From a checkpoint of a small image embedding model: 27900 steps.
Rows from block 2, named by matrix and row number. Rows with one number belong to one neuron. Each number is 128 + 24 x the weight over its row's rms, rounded and kept within 0 to 255. All counts start at 0. After the name is the row's rms in percent of the matrix's.
# gate: MLP gate (model.blocks.2.mlp.gate.weight, 512x192), inputs 128-191
# fc1: MLP up (model.blocks.2.mlp.fc1.weight, 512x192), inputs 128-191
# fc2: MLP down (model.blocks.2.mlp.fc2.weight, 192x512, transposed), outputs 128-191
gate.162 168 [124 149 130 126 136  81 134 113 130 122 105 194 145 111 117 132 141 125 173  95 125 135 155 114 124 166 147 156 138  99 157 131  96 146 117 109 130 127 120 143 161 126 132 106 136 176 143 133 121 134 138 121 125  91 135 104 163 118 139 120 152  70 113 140]
gate.163 020 [165  88 126 162  91 116  90 120  50  89 118 134  93  87 100 111  99 126 132 121 143 130 104 122 124 110 160 152  99 109 134 136 134 110 119 148 154 155 145 134 136 144 112 103 147 119 150 121 117 105 136 153 115 131  66 121 157 152 163 156  88 173 154 167]
gate.164 161 [ 92  95 150 117 116 114 129 128 103 116 144 120 125 114  96 164 111 108 132  93 137 153 155 119 158 103 126 122 126 137 127 135 126 131 148  94 104 164 152 101 102  97 118 139 153 102  97 127 135 129 134 206 110  88 132 148 125 134 134  97 177  96 136 139]
gate.165 166 [114 116 119 102 105  85 108 130 141 114 138 138 148 142 138 130 126 146 183 100 116 153 106 116 104 107  98 142 157 124 192 142 112 116 136 174 102 161 141 119 138  99 128 115 114 119  78 142 130 111 137 142  75  91  87 134 133 138 128 131 143 141 149 172]
gate.167 021 [136 124  80 105 133 120 109 157 114  82 158 123 153 118 149  67 122 147 165 169 124 134 177 124 121 124 113 123 129 151 112 149 104 149  87 101 144  92 158 150 134 146 106 126 119 175 115 122 118 111 109 113 125 132 153 154 133  80 131 160 110 123 128 111]
gate.168 135 [114 109  73 125 120 103 162 117 162 155 159 122 130 129 142 100 140 186 169 151 164 169 148  97 111 142 111 143 148 154 162 125 140 163 159 129 108 114 115 147 147 125  74 107  99 135 143 146  99 128 119 116 152 107 145 142 129 117 168 121 131 132 135 126]
gate.169 168 [137 121 129 112 131 169 168  99  76 109 135 174 110 126 138 140 175 163 143  86 165 115 172 113 113 120 110 116 143 143 137 127 151 126 120 108 137 103 118 137 147 144  82 154 114 109 105 163 128 137 117 133 106 172 119 125  77 110 132 153 120 114 103 103]
gate.170 152 [126 144 152 123  82  84 151 107 129 146 155 112 174 142 129 116 155 149 154 151  96 158 136 120 136 118 113 107 183 123  96 124 135 150 138 119 196  80 115 118 119 172  99 107 134 154 119 159 138 104 155 122  86  92  91 169 132 153 141 124 121 122 115 133]
gate.171 145 [168  91 157 145 153 137 144 154  71 112 121 137  98 152  98 142  78 130 121 144 131 118 143 156 152 115 156 153 140 107 118 149 198 165  99 140 144 153 122 124 138 167 144 110 105 153 185 145 119 163 117 123 133 109 119 125 112 144 152 107 132 125 111 115]
gate.173 170 [123 109 156 111 137 116 143 115 117 106 172 108 147 153 140 156  94 131 125  80 123 135 150 140 147 146 115 159 150 136  86 126 117  77 122 133  98  98 146 126 148 146 127 110 119 123 142 109 137 139 137 139 108 163 124 129 129 146 141 163 158 140 120 105]
gate.174 043 [117 115 116 110 137  95 124 170 147 116 100 154 170 123 146 144 157  90 124 123 128 143 128  83 130 138 149 129 108  94 148 104  91 142 172 114 118 124 120 104  96 147 132 129 158  93 116 106 127 124  98 105 102 148 149 107 136 160 104 103 117 119  90 159]
gate.175 136 [ 73 169 110 134 127 106 141 156 146 125  83 129 125 131 160 120 102 171 107 127 143 138 136 123 104 116  84 125 154 115 100 182 146 132 124 112 120 157 128 154  88 142 120 102 116 126 153 113 159 166 132 197 136 145 153 101 168 174 136 126 151 140  85 114]
gate.178 128 [130 184 113 141 149 127 158 124 150 124 134 113 133 139 130 114 129 133 136 108 143 140 157 130 143 113 129 137 105  88 150 125 129 125 169 132 139 136 152 145 121 149 169 173 134  98 160 164 111 121 130 122 103 135 113 147 132 139 131 155 145  81 170  98]
gate.179 017 [136 110 137  69 104 100 151 124  93 173 123 138 157 115 126 136 150 147 140 145 122 133 153 142  81 112 144 125 132 125 151 174 148 149 110 134 161 129 158 171 110 162 137 119 100 145 104 134 135 140 130 103 117 112 115 164 121 120 153 147 131  98 150 146]
gate.181 159 [ 80  99 122 119 150 198 137  96 138 116 120  95 122 162 138 131 110 121 166 147 119  66 106  81 102 114 154  83 159 119 185 138 152 128 149 177 144 130 150 162 146 144 124 129 144 104 125 141 152 151 144 137 118 147 160  98  83 148 134 108 120 106 158 116]
gate.183 087 [111 156 160 130 151 112 125 128 118 105 140 107 113 160 121  99 115 119 100 130 128 146 172 106 133 123 153 142 146 168 159 126 108 125 110 132 133  95 116 141  71  95 108 102 132 126 149 166 150 172  95 170 116  98 137 104 187 110 110 148 159 117 147 105]
gate.184 140 [129 137 134 151  73 140  75 109 133 120 122 127 113 144  99 147 150 128 142 135  95 128 113 122 112 136 116 115 115 133 107 119 145  95 135 215 132 110 154 142 128 142 126 131  99 123 110 117 162 131 149 156 144 126 118 154 160 135  84 156  94  97 123 105]
fc1.162 169 [156 126 105 145 111 166 128 119 111 107 145 118 102 154 146 124 155 128  77 142 117 139  86 141 110 117 158 116 107 135 151 120 178 116 137 123 157 152 126 161 126 107  67 121 112 145 131 113 144 111 172 110 158 112 161 150 107 128 135 144  93 163 179  99]
fc1.163 021 [ 98 127 166 132 110 105  80 132  64 125 119 134  95 148 144 145 102  95 124 128 151 166 119 104 147 128 153 100 153 152  96 110 146 154 184  99 103 157 116  96 142  96 126 166  79  83 127 170 107 143 128 114 146 152 161 131 110 138 147 100 126 121 141 186]
fc1.164 162 [133 102 122 127  96 158 164 125 123 103  82 140 101 160 159 163 119 118  74 132  52 144 106 130 108 140 102 141 113 105 159 135  80 171 139 130 115 152 141 160  97 163 112 164 129 145 147 146 131 134 166 110 124 120 105 107 127 145 140 113 108 135 123 140]
fc1.165 174 [145 125 161 117 117 118 116  76 124 110 136 156 176 144 150  82 155 133 133  96 104 122 141  78 102 127 118 144 148 138 147 134 146 107 140 190 130 156 144 154  89  87 143 103 109 150  83 138 104  85 147 129 131  96 109 108 143 127 121 126 134 108 120 125]
fc1.167 020 [143  90  73 178 142 126 106 137 114 144 146 123 122  72 136  96 105 134  97 139 125 112 154 153 141 159 142  96 138 173  84 157 128 105  60 138 124 132 125 121 180 117 118 119 145 121 102 119 105 106 148 146 132 120 141 124 106 108 160 172 168 120 128 108]
fc1.168 126 [105  98  86  94 176 155 133 134 115 129 122 137 118 107 171 116 126 137 140 130 111 169 152 108 113 138 120 187 101 138 144 141 134 100 137 133 159 130 144 154 130 115 126 172 108 128 170 134 152  93 104 164 126 129 136 125 118 108 114 155 161 145 154 100]
fc1.169 163 [118 141  99 120 134 137 139 139 117  88  93 153 146 132 128 112 109 167  64 142 128 153 139 170 122 154 152 104 155 117 166 125 152 135 164  72 128 122 100 125 134 116 123 113 136 138  71 114 118 130 168 119 153 100 145 131 167 128 122 147 130 142 127 155]
fc1.170 162 [114  98 122 147 115 124 156 123 144 137  95 110 150 127 150 105 103 141 148 124 166 133 137 169 122 168 119 120 148 105 105 135  99 131 106 119  98 156 121 128 122 133 145 146 119 160 122 143 163 124 169 122  88 145 110 157 165 131 124 118 158  65  94 165]
fc1.171 142 [136 112 122 162 140 140 129 131 135  93 146 127 130 157 101 159 135 170 119 147 136  90 115 131 184 137 129 108 137 136 166 135 160 125 163 125 142 113 128 116 165 124 124 109  90  76 177 126 121 122 143 122 134 139 122 142 155 104 127 127 155  82 117 140]
fc1.173 171 [114 140 153 137  67 100 141 103 135 140 117  93 132 139 151 132 159 117 158  94  85  90 118 115 133 188 125 128 103 133 146 128 167 116 126 116 159 171 118 151 124 185 127 143 157 178 190 123 106 148 103 126 136 118 110 129  90 156 116 125 137 117 160 128]
fc1.174 045 [ 82 101  87 145 126 141 102 144 122 133 130 199 145 135 143 157 195 113 114 133 122 146 136 111 123 104 152 139 114 116 108 161 114 128  92 122 105 139 131 129 116 101 127 142 163  74 131 110 138 136 101 107 183 128 111 110 169 165 144 134 149 111 123  90]
fc1.175 130 [131  86 132  99 116 100 105 117 164 108 119 133 174 138 144 126 140 151 153 147 122 177 133 112 160 106 123 140 114 102  81 128  99 137 148 178 105 138 127 111 123 135 159 155 113 106 136 122 105 112 115  73 147 107  87 123 162 126  92 129 151 123 141 125]
fc1.178 132 [154 146 137 117 157  71 129 126 142 130 122 116 161 149 103  92 114 145 108 127 106 121 129 147 123 139 155 153 168 118 111 141 122 141 152  87 138 153 119 118 145 131 113  88  93 127 136 146  64 125 128 128  86 153  83 108 120  98 126 113 108 117 141  86]
fc1.179 015 [127 132 118 144 141 145 134 107 145  84  93 129 149 152 138 154 121 131 136 101 129  92  94 131 151 145 141 140 139 118 119 132 127 116 134 105 132 119 120 134 132  87 119 128 130 142 138 114 123 145 115 145 161 112 135 113  78 126 128 130 130 156  94 124]
fc1.181 163 [120 116 149 115 165  83  95  90  91 134  91 105 123 135 141 148  97 147 164 107 130 128 102 115 161 163 130 123  96 107  78 131 166 117 112 105 134 150 128  74 117  88 136 131 135 140 106 128 101 125 116 134 121 137 136 132 126 128 106 122  75 140 130 124]
fc1.183 081 [ 82 134 151 129 163 115 121 114 109 132 163 116 152 137 138 153 106 152 121 165 138 148 158 133 124 131 146 159 126 126 134 119 102 105 103 115  94 119  75 138  75  91 119 142 136  95 133 156 151 180 111 121 140  85 122  81 156 137 122 163 134 101 117 136]
fc1.184 142 [110  85 191 115 118  88 160 154 107 112 112 128 132  95 136 114 154 152 153 118 137 164 126 143  82 142 161 144 145 116 129 167 104  90 104 151  76 177 133 134 173 107 160 119 123 123  92 115 133  78 152  98 176 142 153 129 138 114 130 155 112 100  96 157]
fc2.162 166 [169 126 137 179 130  99 137 126 128  92 128 130 100 111 133 147 167 106 158 100  91 101 125  98  78  96  96 112 167 148 106 139 110 140 121  99 148 133 139 100 181 112  89 126 148 129  96 130 157 115 130  98 153 133 193 101 113 147 110 127 139 119 117 118]
fc2.163 017 [140 134 116 121 140 119 120 118 103 137 153 149 106 121 101 129 110 116 142 115 114 131 163 114 110 152 180 105 102 123 169  50 118 149 131 174 162 108 160 120 136 114 127 126  94 128 128  75 168 185 108 119 127 136 101 105 140 163  98 134 119 135 167 136]
fc2.164 159 [143 107 110  84 116 127 119 117 130  93 112 131  90 124 109 129 158 123 146 168 164 101 169 107  93 130 161 108 119 107 106 129 106 126 120 147 128 153 143 149  82 125 118  67 112 115 129 142 129 131 150 116 125 113 137 109 126 150  95 116 158 138 125 116]
fc2.165 163 [ 79 101 116  86 126 168 112 143 128 118 169 127 119 118 110  97 142 140  88 126 114 165 111 124 127 147 113  48 128 163 157 134  73 119 137 148 115 194 159 157  75 121 149 130 144 114 148 116 129 109 136 169  72 125  94 109 145 141  92 127 115 118 110 114]
fc2.167 021 [115 118 133  97 123 131 116 141 139 120  90 145 143 118 117 122 121 117 162 107 107 158 133 173  99 113 124 172 174  83 159 137 156 119 155 115 148 150  79 128 125 122 129 143 114 112 122 179  88 155 128 106 135 141 173 106 140 145 120 150 147  97 132 157]
fc2.168 140 [110 113 123 148 146 110 169 129 122 149 172 110 146  95 108 131 166 120 109 127 122  99 128 122 163 127  95 109 111 148 107 123 107 174 143  96  85  64 115 118 115 141 101 137 136 116 158 184  94 118 106 116 146 156  95 126 111 172 137 150 124 132 137  89]
fc2.169 152 [141 134 106 111 100 144 157 114  84  87 123 117 113 132  97 129 138 169 129 103 121 167 119 116  96 105 130 140 140  86 140 119 153 104 163 147 103 130 154 118 138  66 183 125 126 127 136 132 129 148 114  85  88 150 104  85 106 148 159 101 122 102 156 128]
fc2.170 157 [102 132 115 116 112 114 120  80 120 158 132 159 153 129 170 104 136 111 136 152 114  86 141 114 143 134 122  97  94 121 143 154 105  99 104 101 125 125 109 184 139 112 117 121 100 137 146 109 181 157 156 170  89 107 106  88 136  85 130 132 168 124 128 127]
fc2.171 154 [ 95 129 105 140 142 156 140 106 146 111 117 123 157 118 178 129 163 135 168 164 103 158 125 123 104 107 128 161 119 110  99  89 159  93 138 208  71 102 177 149 143 115 121 145 112 125 156 102 145 179 127 120 113 126 149  74 110 123 171 119 169 118 110 126]
fc2.173 172 [123 106 149 143 137 178 147 135 144 121  96 114 126 147 165 137 123 171 135 101 110 168 109 119  90 205 132 132 179 160 156 134 120 114 125 132  89 156 101 150 108 100  89 166 125 123  97 138 103 113 105 139  51  98 134  74 117 129 104 120 124 115 112 114]
fc2.174 039 [128 144  93 135 145 161 103 144 160 151 145 131 125 112 166 137 112 134 140 118 123 166 123 162 119 156 133  87 165 114 156 151 159 141 140 158  96 140 101 167 113 143 175 146  91 114  91  90 122 117 132 121 109 117 128 132 152 123 112 130 127 130 130 120]
fc2.175 126 [174 154 125  87 113 118 148 128 192 107 194  91 177 118 115 151  92 131 151 157 103 119 112 135 114 108 116  99 118 159 133 131 150 132 141 124 112 120 133 127 117 149 118  64  96 115 163 174 153 137 146 109 150 137 116 116 112 162 149 127 116 110 124 109]
fc2.178 124 [102 115 135 197 121 117 107 109 160  94  85 117 145 132 130 153 119 144 153 139  97 125 120 136 151 126  76 139 135 109 126 151 148  81  99 128 146 127 110 144 106 108 112 154 127 121 117 100  86 148 164  91 108 147  73 127  83 140  97 130  93 133 141 107]
fc2.179 011 [185 196 143 142 106 141 158 133 121 182 123 145 138 143 123 118 134 136 119 149 145 118  97 122 119  94 115 125 123 149  88 104 118 114 108 111 126 145 126 136 124 143  96 144 136 126 111  99 131  87 153  91 176 153 166 117  83 138 119 148 137 140 132 139]
fc2.181 166 [182 163 160 131 125 122 157 121 146 131 134 119 195 127 142 157 113 129 148 175 146 147 125 138 129 163 179 108 116 171 161 112 123 116 126 126 110 117  79 144 125 101 177 119 171 115 154 135 144 152 183 135  83 111 135  94 142 135 138 151 150 140 100 153]
fc2.183 073 [ 77 115 161 121 129 132 147 147 108 151 102 121 133 131 127 137 148  91  94 121 111 136 122  97 171 128 107 153  89 144 124 179 117 120  81 115 109 133 116 103 109  73 128 109 113 140 150 141 163  99 116 142 114 120  85 141 161 128 128 130  64 128 124 155]
fc2.184 145 [105 121  97 120 168 159  88 147 100  95 142 158 147 123 144 108 151 107 102 151 136  80 122 125 166  83 125 112 145 111 114 141 126 131 106 113 130 155 165 131 153 136 140  98 137 161 158 120 145 136 140 160 113 115 132 125 130 120 119 116  80 159 127 100]