Weights of a small image embedding model: trained on telescope images of galaxies (Galaxy Zoo DECaLS), 88335 training examples.
Rows from block 2 of a small image embedding model, named by matrix and row number. Rows with one number belong to one neuron. Each number is 128 + 24 x the weight over its row's rms, rounded and kept within 0 to 255. All counts start at 0.
After each neuron's rows are labels from the 100 images, of 14848, where the neuron reaches its largest size: "strongest on" is what is common among them. Only what is clearly more common there than usual is listed. The data: telescope images of galaxies (Galaxy Zoo DECaLS). In brackets: how many of the 100, against the usual share in percent.
# gate: MLP gate (model.blocks.2.mlp.gate.weight, 512x192), inputs 64-127
# fc1: MLP up (model.blocks.2.mlp.fc1.weight, 512x192), inputs 64-127
# fc2: MLP down (model.blocks.2.mlp.fc2.weight, 192x512, transposed), outputs 64-127

gate.188 [109 170 148 144 116 113 170 132 136  67 105 117 178 118 144 148 102 137 106  66 159 158 119 108 107 117 150 125 151 137 159 133 120 130 148  84  93 106 139 167 118 149 131 123 188 162 123 135 168 147 123 112 134 111 170 110 105 112 147 151 130 141 117 111]
fc1.188 [106 120 182 174 136 120 102 127 127  65 154 114 113 126 126 113 151 130  90 111 120 139  85  95 147 138 115 146 108 120 123 201 118 172 132 111 150 128 135 179 148 115 134 174 155  95 119 105 129 154 151 122 138 137  85 156 139 120 155 131 123 103  95 128]
fc2.188 [153 131 135  96 173 149 143 136  95 152 134 143 117 120 159 116 112 129 125 131 122 102 146 121 132  90 138  92 143 141 128 137 200  43 140  55  91 119 147 117 115 137 147 117 135 122 165 130 113 141 192 153 126 101 143 159 101 122 131 128 124 111 118 108]
strongest on: edge-on disk: yes (25 vs 5.2)

gate.245 [155 165 161 121 111 140 142 139 169  97 168 163 116 133 151 140 117 122 113  79 128 157 143 145 133  99 140  89 149 159 112  74 133 122 119 113 145 140 161 104 118 108 120 154  94  81  94 148 169  99 101 129 141  81 140  96 104 145 108 154 117 107 120 138]
fc1.245 [138  86 153 152 143 144 144 129 105 136 127 147  79 108 143 151 126 134 129 122 134 153 130 132 148  87 139  96 156 146  90 137 106  87 110 113 151 135  93 125 140 103 129 148 126 132 103 102 132 129 142 150 119 106 155 124 123  94 132 139 107 117 124  94]
fc2.245 [112  84 108 158 145  97 144 100 108 137 135 113 121 104  95 138 147 124 145 132 104 112 145 128 123  92 115 118  63 125 141 161 160 103 148 119 199 133  98 158 161 137 118  98 144 158 120 129 141 158 173  99 147 121 142 152 133 129 100 135 142 134 124  89]
strongest on: spiral arms: yes (41 vs 18.8)

gate.371 [120 126 163 165 145 101 132 122 150 132 138 147 109 123 159 122 135 134 169 129 130 147 145 113 178 145 117 186 135 130 131 127 109 101 112 130 133 107 125 131 115 127 109  96  76  87  78 114 133 113 152  77 120 143 156 108 123 130 100 136 113 169 111 134]
fc1.371 [111  88 108 125 129 124 122 158 126 119 105  74 150 123 148 159  78 133 142 150 108 105 128 101 134  89 143 117 140 133 140 130 102 132 123 165  99 182  89 146 121 126 107 177 142  88 128 139 112 122 108 101 119 173 143 153 117 175 169 122 109 149 123 127]
fc2.371 [ 98 147 117 107 146 173 118 107 155 117 139 122 157 120 131 171 100 134 136 120 149 124 158 110  97 164 115 119 154 129 128 148 134 151 102 176 131 121 117 161 107 144 175 137 132 146 156 137 147  99 114 126 106 128 145 111 119 102 119 144 124 117 100 102]
strongest on: edge-on disk: yes (34 vs 5.2); roundness: cigar-shaped (26 vs 8.1)

gate.244 [159 161 110 142  95 100 141 139 133 133 106 110 117  76 100 142 115 142 133 119  92 157 159 143 122 166 145 169 140 130 120 137 146 156 125 121 106  76 178 109 155 100 151 129 169 147 138 133 178 137 117 124 129 123 136 111 135  97  90  88 132  88 118 141]
fc1.244 [104  91 129 130  92 114  93 129  87 111 132 108 165 159 146 120 100 106 114 143 121 108 129 113 156 128 131 117  87 147 100  85  97 125 137 123 131 114 197 159 120 180 118 106 163  98 156 125 133 176 133 180 140 142 158 154 141  88 114 117 123 131 127 136]
fc2.244 [ 79 126 133 110 125 163  97 155 148 114 136 112 173 152 177 131 112  94 147  99 130 141 137  70 112 153 103 129 159  52  96 163 150 128  95 133 138 120 164 130 113 107 175 148 140  97 110 138 113  90 138 144 120 116 118 120  99 134 150 132 114 142 116 131]
strongest on: shape: featured or disk (61 vs 30.5); edge-on disk: no (55 vs 24.7); spiral arms: yes (45 vs 18.8)

gate.294 [109 115 175 155 132 141 109 143 190 115 137 167 157 117 108 147 164 143 143 129 143 152  98 141 129 141 151 155 165 161  76 128 113 127 117 146 109 128  93 161 122 108 141 117 135 157 102 120 110 109 145 179 119  93 127 143 138  82 172 128 108 165 117 129]
fc1.294 [157  92 100 113 157 165 109  95 128 156 110  91 142 111 177  99 124  86 152 103 142 114 137 108 133 136 138 138 179 135 148 108 138 127 141 118 157 107 102 168  99 167  89 106 107 187 143 113  98 106  98 148 126 158 127 136  97 119 133  92  93 134  93 118]
fc2.294 [145 114 117 131 105 147 124 154 141 129 107 100 107 149 136 128 137 129 120 119 152 123  78 135 146 139 165 168  83 128 128 103 107 119 140 123 139 105 127 121  95 115 152 190 140 116 103 114 118 111 122 205 156 129 141 128 115 154 149 119 100 163 170 138]
strongest on: shape: featured or disk (76 vs 30.5); edge-on disk: no (64 vs 24.7); spiral arms: yes (53 vs 18.8)

gate.264 [143 142 109 127 127  92  99 151 126 107 108 145 129 117  92 116 118 119 137 140 135 185 117 183 133 151 144 130 116 144 151  97 116 148 146 126 147 128 197  97 143 158 143 135 133 108 170 121 146 128 104 129 136 169 108 134 148  71 106 130 115 140 101 138]
fc1.264 [112 138 110 162 127 123 147  96 146 158 160 129 154 131  99 136 152 141 131 134 122 151 106  97 152 142 125 160 121 118 108 130 121 131 121 166 113 121  65 142 134  96 163 218 131 130 174 103 101 139 133 120 132 160 113 141 109 155 111  90 103 171 124 134]
fc2.264 [165 116 122 159 149 131 121 139 151  86 137 135 120  63  95 100  96 126 160 113 105 127  95 115 134 140 154  83 133  88 115 125 123 153 146 164 191 124 137 122 121 110 109 154 141 128 162 136 166 142 161  95 102 131 102 169 150  81 139 126 126 119 102  99]
strongest on: shape: featured or disk (68 vs 30.5); edge-on disk: no (61 vs 24.7); spiral arms: yes (49 vs 18.8)

gate.75 [154 135 164 116 133 101 128 144 139 145 155 137 154 128  97 160 152 159 141 118 121 146 125 128 104  84 151  98  95  92 101 138 109 131 118 129 132 148 118 145  92 124 154 115 114 164 157 136 146 131 101 110 112 100 144 118 141  90 137 134 140 114  66  93]
fc1.75 [132 106 118  98 142 116 129 140 133 145 112 184 128 124 140 101 139 104 182  77 132 129 156 114 140  96 108 142  97  95 135 103 164 129 149 149 146 153 136 164 135 115 176  77 123 179 151 142 136 130 157 137 129 154 136 149 133  98  97 107 167 127 119 112]
fc2.75 [134 133 143 171 137 150 122 107 137 124 128 130 122  95 127 126 113 138 137 122 126 146 120 101 106 108 124 136 143 133 126 126 117 147 143 174 122 131 154 131 128 170 156  93 128 157 161 162 124 152 148 112 104 133 108 125 131  88 180 153 153 112 138 134]
strongest on: roundness: round (64 vs 20.3)

gate.71 [126 120 147 124 124 129  88 140 115 138 115 118 163 125  79 158 167 137 132 101 143 163 148 148 150  75 150 150 130 106 128 113  48 110 120 153 149 145 127 120  98 100 168  80 114 146 134 126 125 118 115 129 132 116 128 154 144 117  87 163 135 132 120 112]
fc1.71 [101 100 101 119 119  77 154 141 154 137 106 136  94 151 127 172 176 122 101 143 115 140 129 177 122 136 118 126  98 162 151 160 134  93 159 138 104 133  99 120 104 141 127 124 140  94 141 111 124 132 136 108 147 138  97 109 116 135 177 109 140  63 164 114]
fc2.71 [141 162 122 184 137 102 149 133 130 140 140 129 145 151  94 149 110 130 124 144 124 122 117 121 160 111 156  94 157 122 133 152 151 107 103 106  96 130 131 114  94 123 109 120 100 106 164 144 112 137 174  86 169 143 151 144 134 160  88 129 117 142 137 113]
strongest on: roundness: round (59 vs 20.3)

gate.353 [107 126 137 126 152 123 154 139 135 129 133 134 147 148 167 113 113 145 168 111 128 128 153 159 125 146 128 130  46 142 120 118 187 143 119 130 108 131 137 104 123 129 164 146 161 133 156  97 132 147 106 105  66 137 132 146 138 125 114 128 143 166 119 127]
fc1.353 [121 111 134 105 149 135 135 132 158 151 128 157 163 142  97 124 100 177  85 119  99 141 155 148 122  84 101 107 110 151 145 148  70 120 143 111 106 126 134 116 124 148 105 158 101 160 124 138 166 107 146 102 101  95 111 144 175 133 146 141 149 136 105 139]
fc2.353 [ 96 127 147 123 215 141 120  87 137 133 123 147 154 139  87 127 151 120 128 146 144 129 140 115 150 112  79 109 156  75 109 101 146 141 105 153 166 115 138 131 144 129 184 139 134 173 155 128 111 162 131 136 127 142 121 151 137 151 137 132 122 151 184 101]
strongest on: edge-on disk: no (61 vs 24.7); shape: featured or disk (61 vs 30.5); spiral arms: yes (55 vs 18.8)

gate.480 [120 146 147 156 127 114 124 126 134 147  95 119 119 106 193 165 144  84 126 122 114 136 145 138 124 122 138 137 121 137 123  94  87 104 138 109 158 151 131  99 138  94 141 123 175 112 115 164 111 129 104 150 114 121 124  69 130  76 160 127 118 168 109 125]
fc1.480 [118 173 150  94 129 124 143  76 133 136 153  97 140  74 101 187 160 171 129 122 108 119  72 112 130 112 113 111 133 145 140 107 107 135 129 163 120 118 115 105 148 111 121  91 122 146 121 137 103 125 148 164  78 114 133 132 135 190 135 185 146 103 149 135]
fc2.480 [111 125 185 123 118 123 122 137 138 124 108 158 130 135 107 109 156 115 131 117  97 131 130 188 149 126 113 143 153 100 118 182 164 138 129 126 125 118 137 161 162 110 152 154 130 141 128 116 125  72  98 163 114 120 107 121 172  96 164 133 115 132 144 120]
strongest on: edge-on disk: no (50 vs 24.7); bar: no (31 vs 12.9)

gate.122 [114 161 100 157 133 103 153 134 134 133 107 113 178 107 120 146 132 179 132 112 142  92  72 128 100 108 115 112 116 125 154  91  78 112 118 161 138 147 122  80 102 153 154 147 167 102 165  96 109 154 103 124 130 125 149 126 150 122 122 130 131 124 151 131]
fc1.122 [138 142 177 131 126 147 108 119  81 142  89 113 139 135 107 145 134 125  93 110 130 127 143 109 124 122 112  90 157 131  70 130 115 121  82 126 116 125 114 141 144  96 155 111 115 134 133 100 119  90 123 134  88  96 115 108 136 113 142 132  91 131 151 200]
fc2.122 [142  96 140 132 119 123 158 126  91  83 128 147 128 179 125 106 103 115 132 114 102 154 119 144 126 151  92 142  53  98 132 101 166 156  48 125 128 117  98 132 132 127 114 119 151 143 133 116  89 139  71 150 147 111 157 135 160 106 174 120 131 129 157 111]
strongest on: edge-on disk: no (54 vs 24.7); spiral arms: yes (44 vs 18.8)

gate.87 [125 125 108 160 113  99 155 149 134 147 109 124 188 102 162 114  61 165 109  98  96 159 150 106 112 142 149 123 143 129 129  92 138  96 130 130 157  94 134 123 122 103 172 136 137 132 176 143 123 109 128 143 150 170  98 144 118 131 120 146 129 105 104 136]
fc1.87 [179 143 119 129 127 151 118 163 178  68 126 139 131 127 134 128 121 115  80 160 127 142 109  95 129 131 155  89 135 141 123 139 151 143  76 128 121 165 148 156 157 142 122 124  79 155 114 120 140 118 130 137 126 131 114 134 121 158 136 113 177 126  94 166]
fc2.87 [122 107 154 150 124  99 140 157 116 136 115 125 142  84 115 117 100 129 141 106 136 131 127 177  79 151 131 136 119  95 138  85 126 103 117 116 116 127 145 133 117 146 103 109 116 136 101 104 125 143 123 119 125 126 169 181 140  74 131 115 165 124 140 143]
strongest on: edge-on disk: no (52 vs 24.7)

gate.228 [143 136 132 135 102 144 140 114 123 115 130  95 166 147 112  86 124 122  90 136 132  99 106  89 158  98 115 116 125 115 113 123 150 164 181 134 157 108 125 106 137  93 100 134 157 109 117 154 111 139 123 130 135 145  98 131  87 141 158 158 121 200 138 102]
fc1.228 [113  88 116  91 145 124 110  85 137 168 163 123 134 100 129 167 106  76 122 148 120 152  80 167 111 163 120 188 114 146 110  80 134 114 114 111 125 115 103 152 125 116 144 157 140 139 143 129 171  92 160 141 140 105 178 145 143  95 148 118 153  72 141 116]
fc2.228 [147 160 133  89 124 159 126 134 132 114 139  96  96 108  87 112 107 111 103 150 141 140 165 150 140  63 120 150  93  89 130 108 203 184 103 121  86 105 104 128 128 127 116 161 137 146 129 112 167 111 175 137 119  96 119 100 133 148  67 164 151 155 150 147]
strongest on: roundness: round (53 vs 20.3)

gate.338 [149 141 139 130 109 115 152 180  95 118 153 124 139 110 128 136 141 153 104 123 145 152 114 151 142 136 162 152 163  94 170 152 127 111 210 117 124 109  86 109 107 127  95 146 134  89  84  69 106 126 102 153 128 106 120 166 104 109 128 123 118  97 128 122]
fc1.338 [109 143 119 114 111 208 125 117 110 131 146 140 119 142 129 100 140 132 134 154 114 130 149 138 147 109  99 164 122 105 158 140  90 150 118 160 138 106 214 112 122 110 146 133 152 121 106 145 159 152 107 148 124 117 127 118 109 134 100 120 113  88 189 112]
fc2.338 [158 115 132 142 166  92 121 115  74 114 135  97 122 112 122 126 129 140 119 120 132 120 147  93 116 143 112 163 118 134  92 130 109 128 136 161 173 116 134 142 126 178 145 112 146 122 147  76  95 153 168  88 118 119 120 153  97  96 153 135 130 112 135 190]
strongest on: edge-on disk: no (51 vs 24.7); bar: no (34 vs 12.9)

gate.21 [117  91 166 154 131 112 126 131 148 157 103 123 178 122 111 136 121 169 153 140 135 131 133  98 156 155 123 123 171 149 112 125  94 134 143  99  81 103  60 155 123 144 115 150 135  86 150 117  90 131 157 119 109 117 140 153 122 127 112 152 106 165 127 152]
fc1.21 [117 160 190 129 145 168 111 134 127 148 106 118 134 121  95 129 112 151 171 144 112 118 109 141 127 120 117 137 100 130 142 111  89 131  92 138 169 132 202 158 139 154 117 136 131 110 194 139 169 104 111 102 103 140 114 147 110 121 113 136 133 126  69 120]
fc2.21 [116 152 119 108 111 108 107 139 121  92 141 126 125  91  92 147 131 135 181 137 129 139 102 149 112 117 122  95  50 141 104 129 137 139  95 116 150 137 153 138  86 109 146 109 139 128 149 136 111 119  86 138  65 123 149 132  90  91 122 114 119 114  99 182]
strongest on: shape: featured or disk (62 vs 30.5); edge-on disk: no (61 vs 24.7); spiral arms: yes (41 vs 18.8)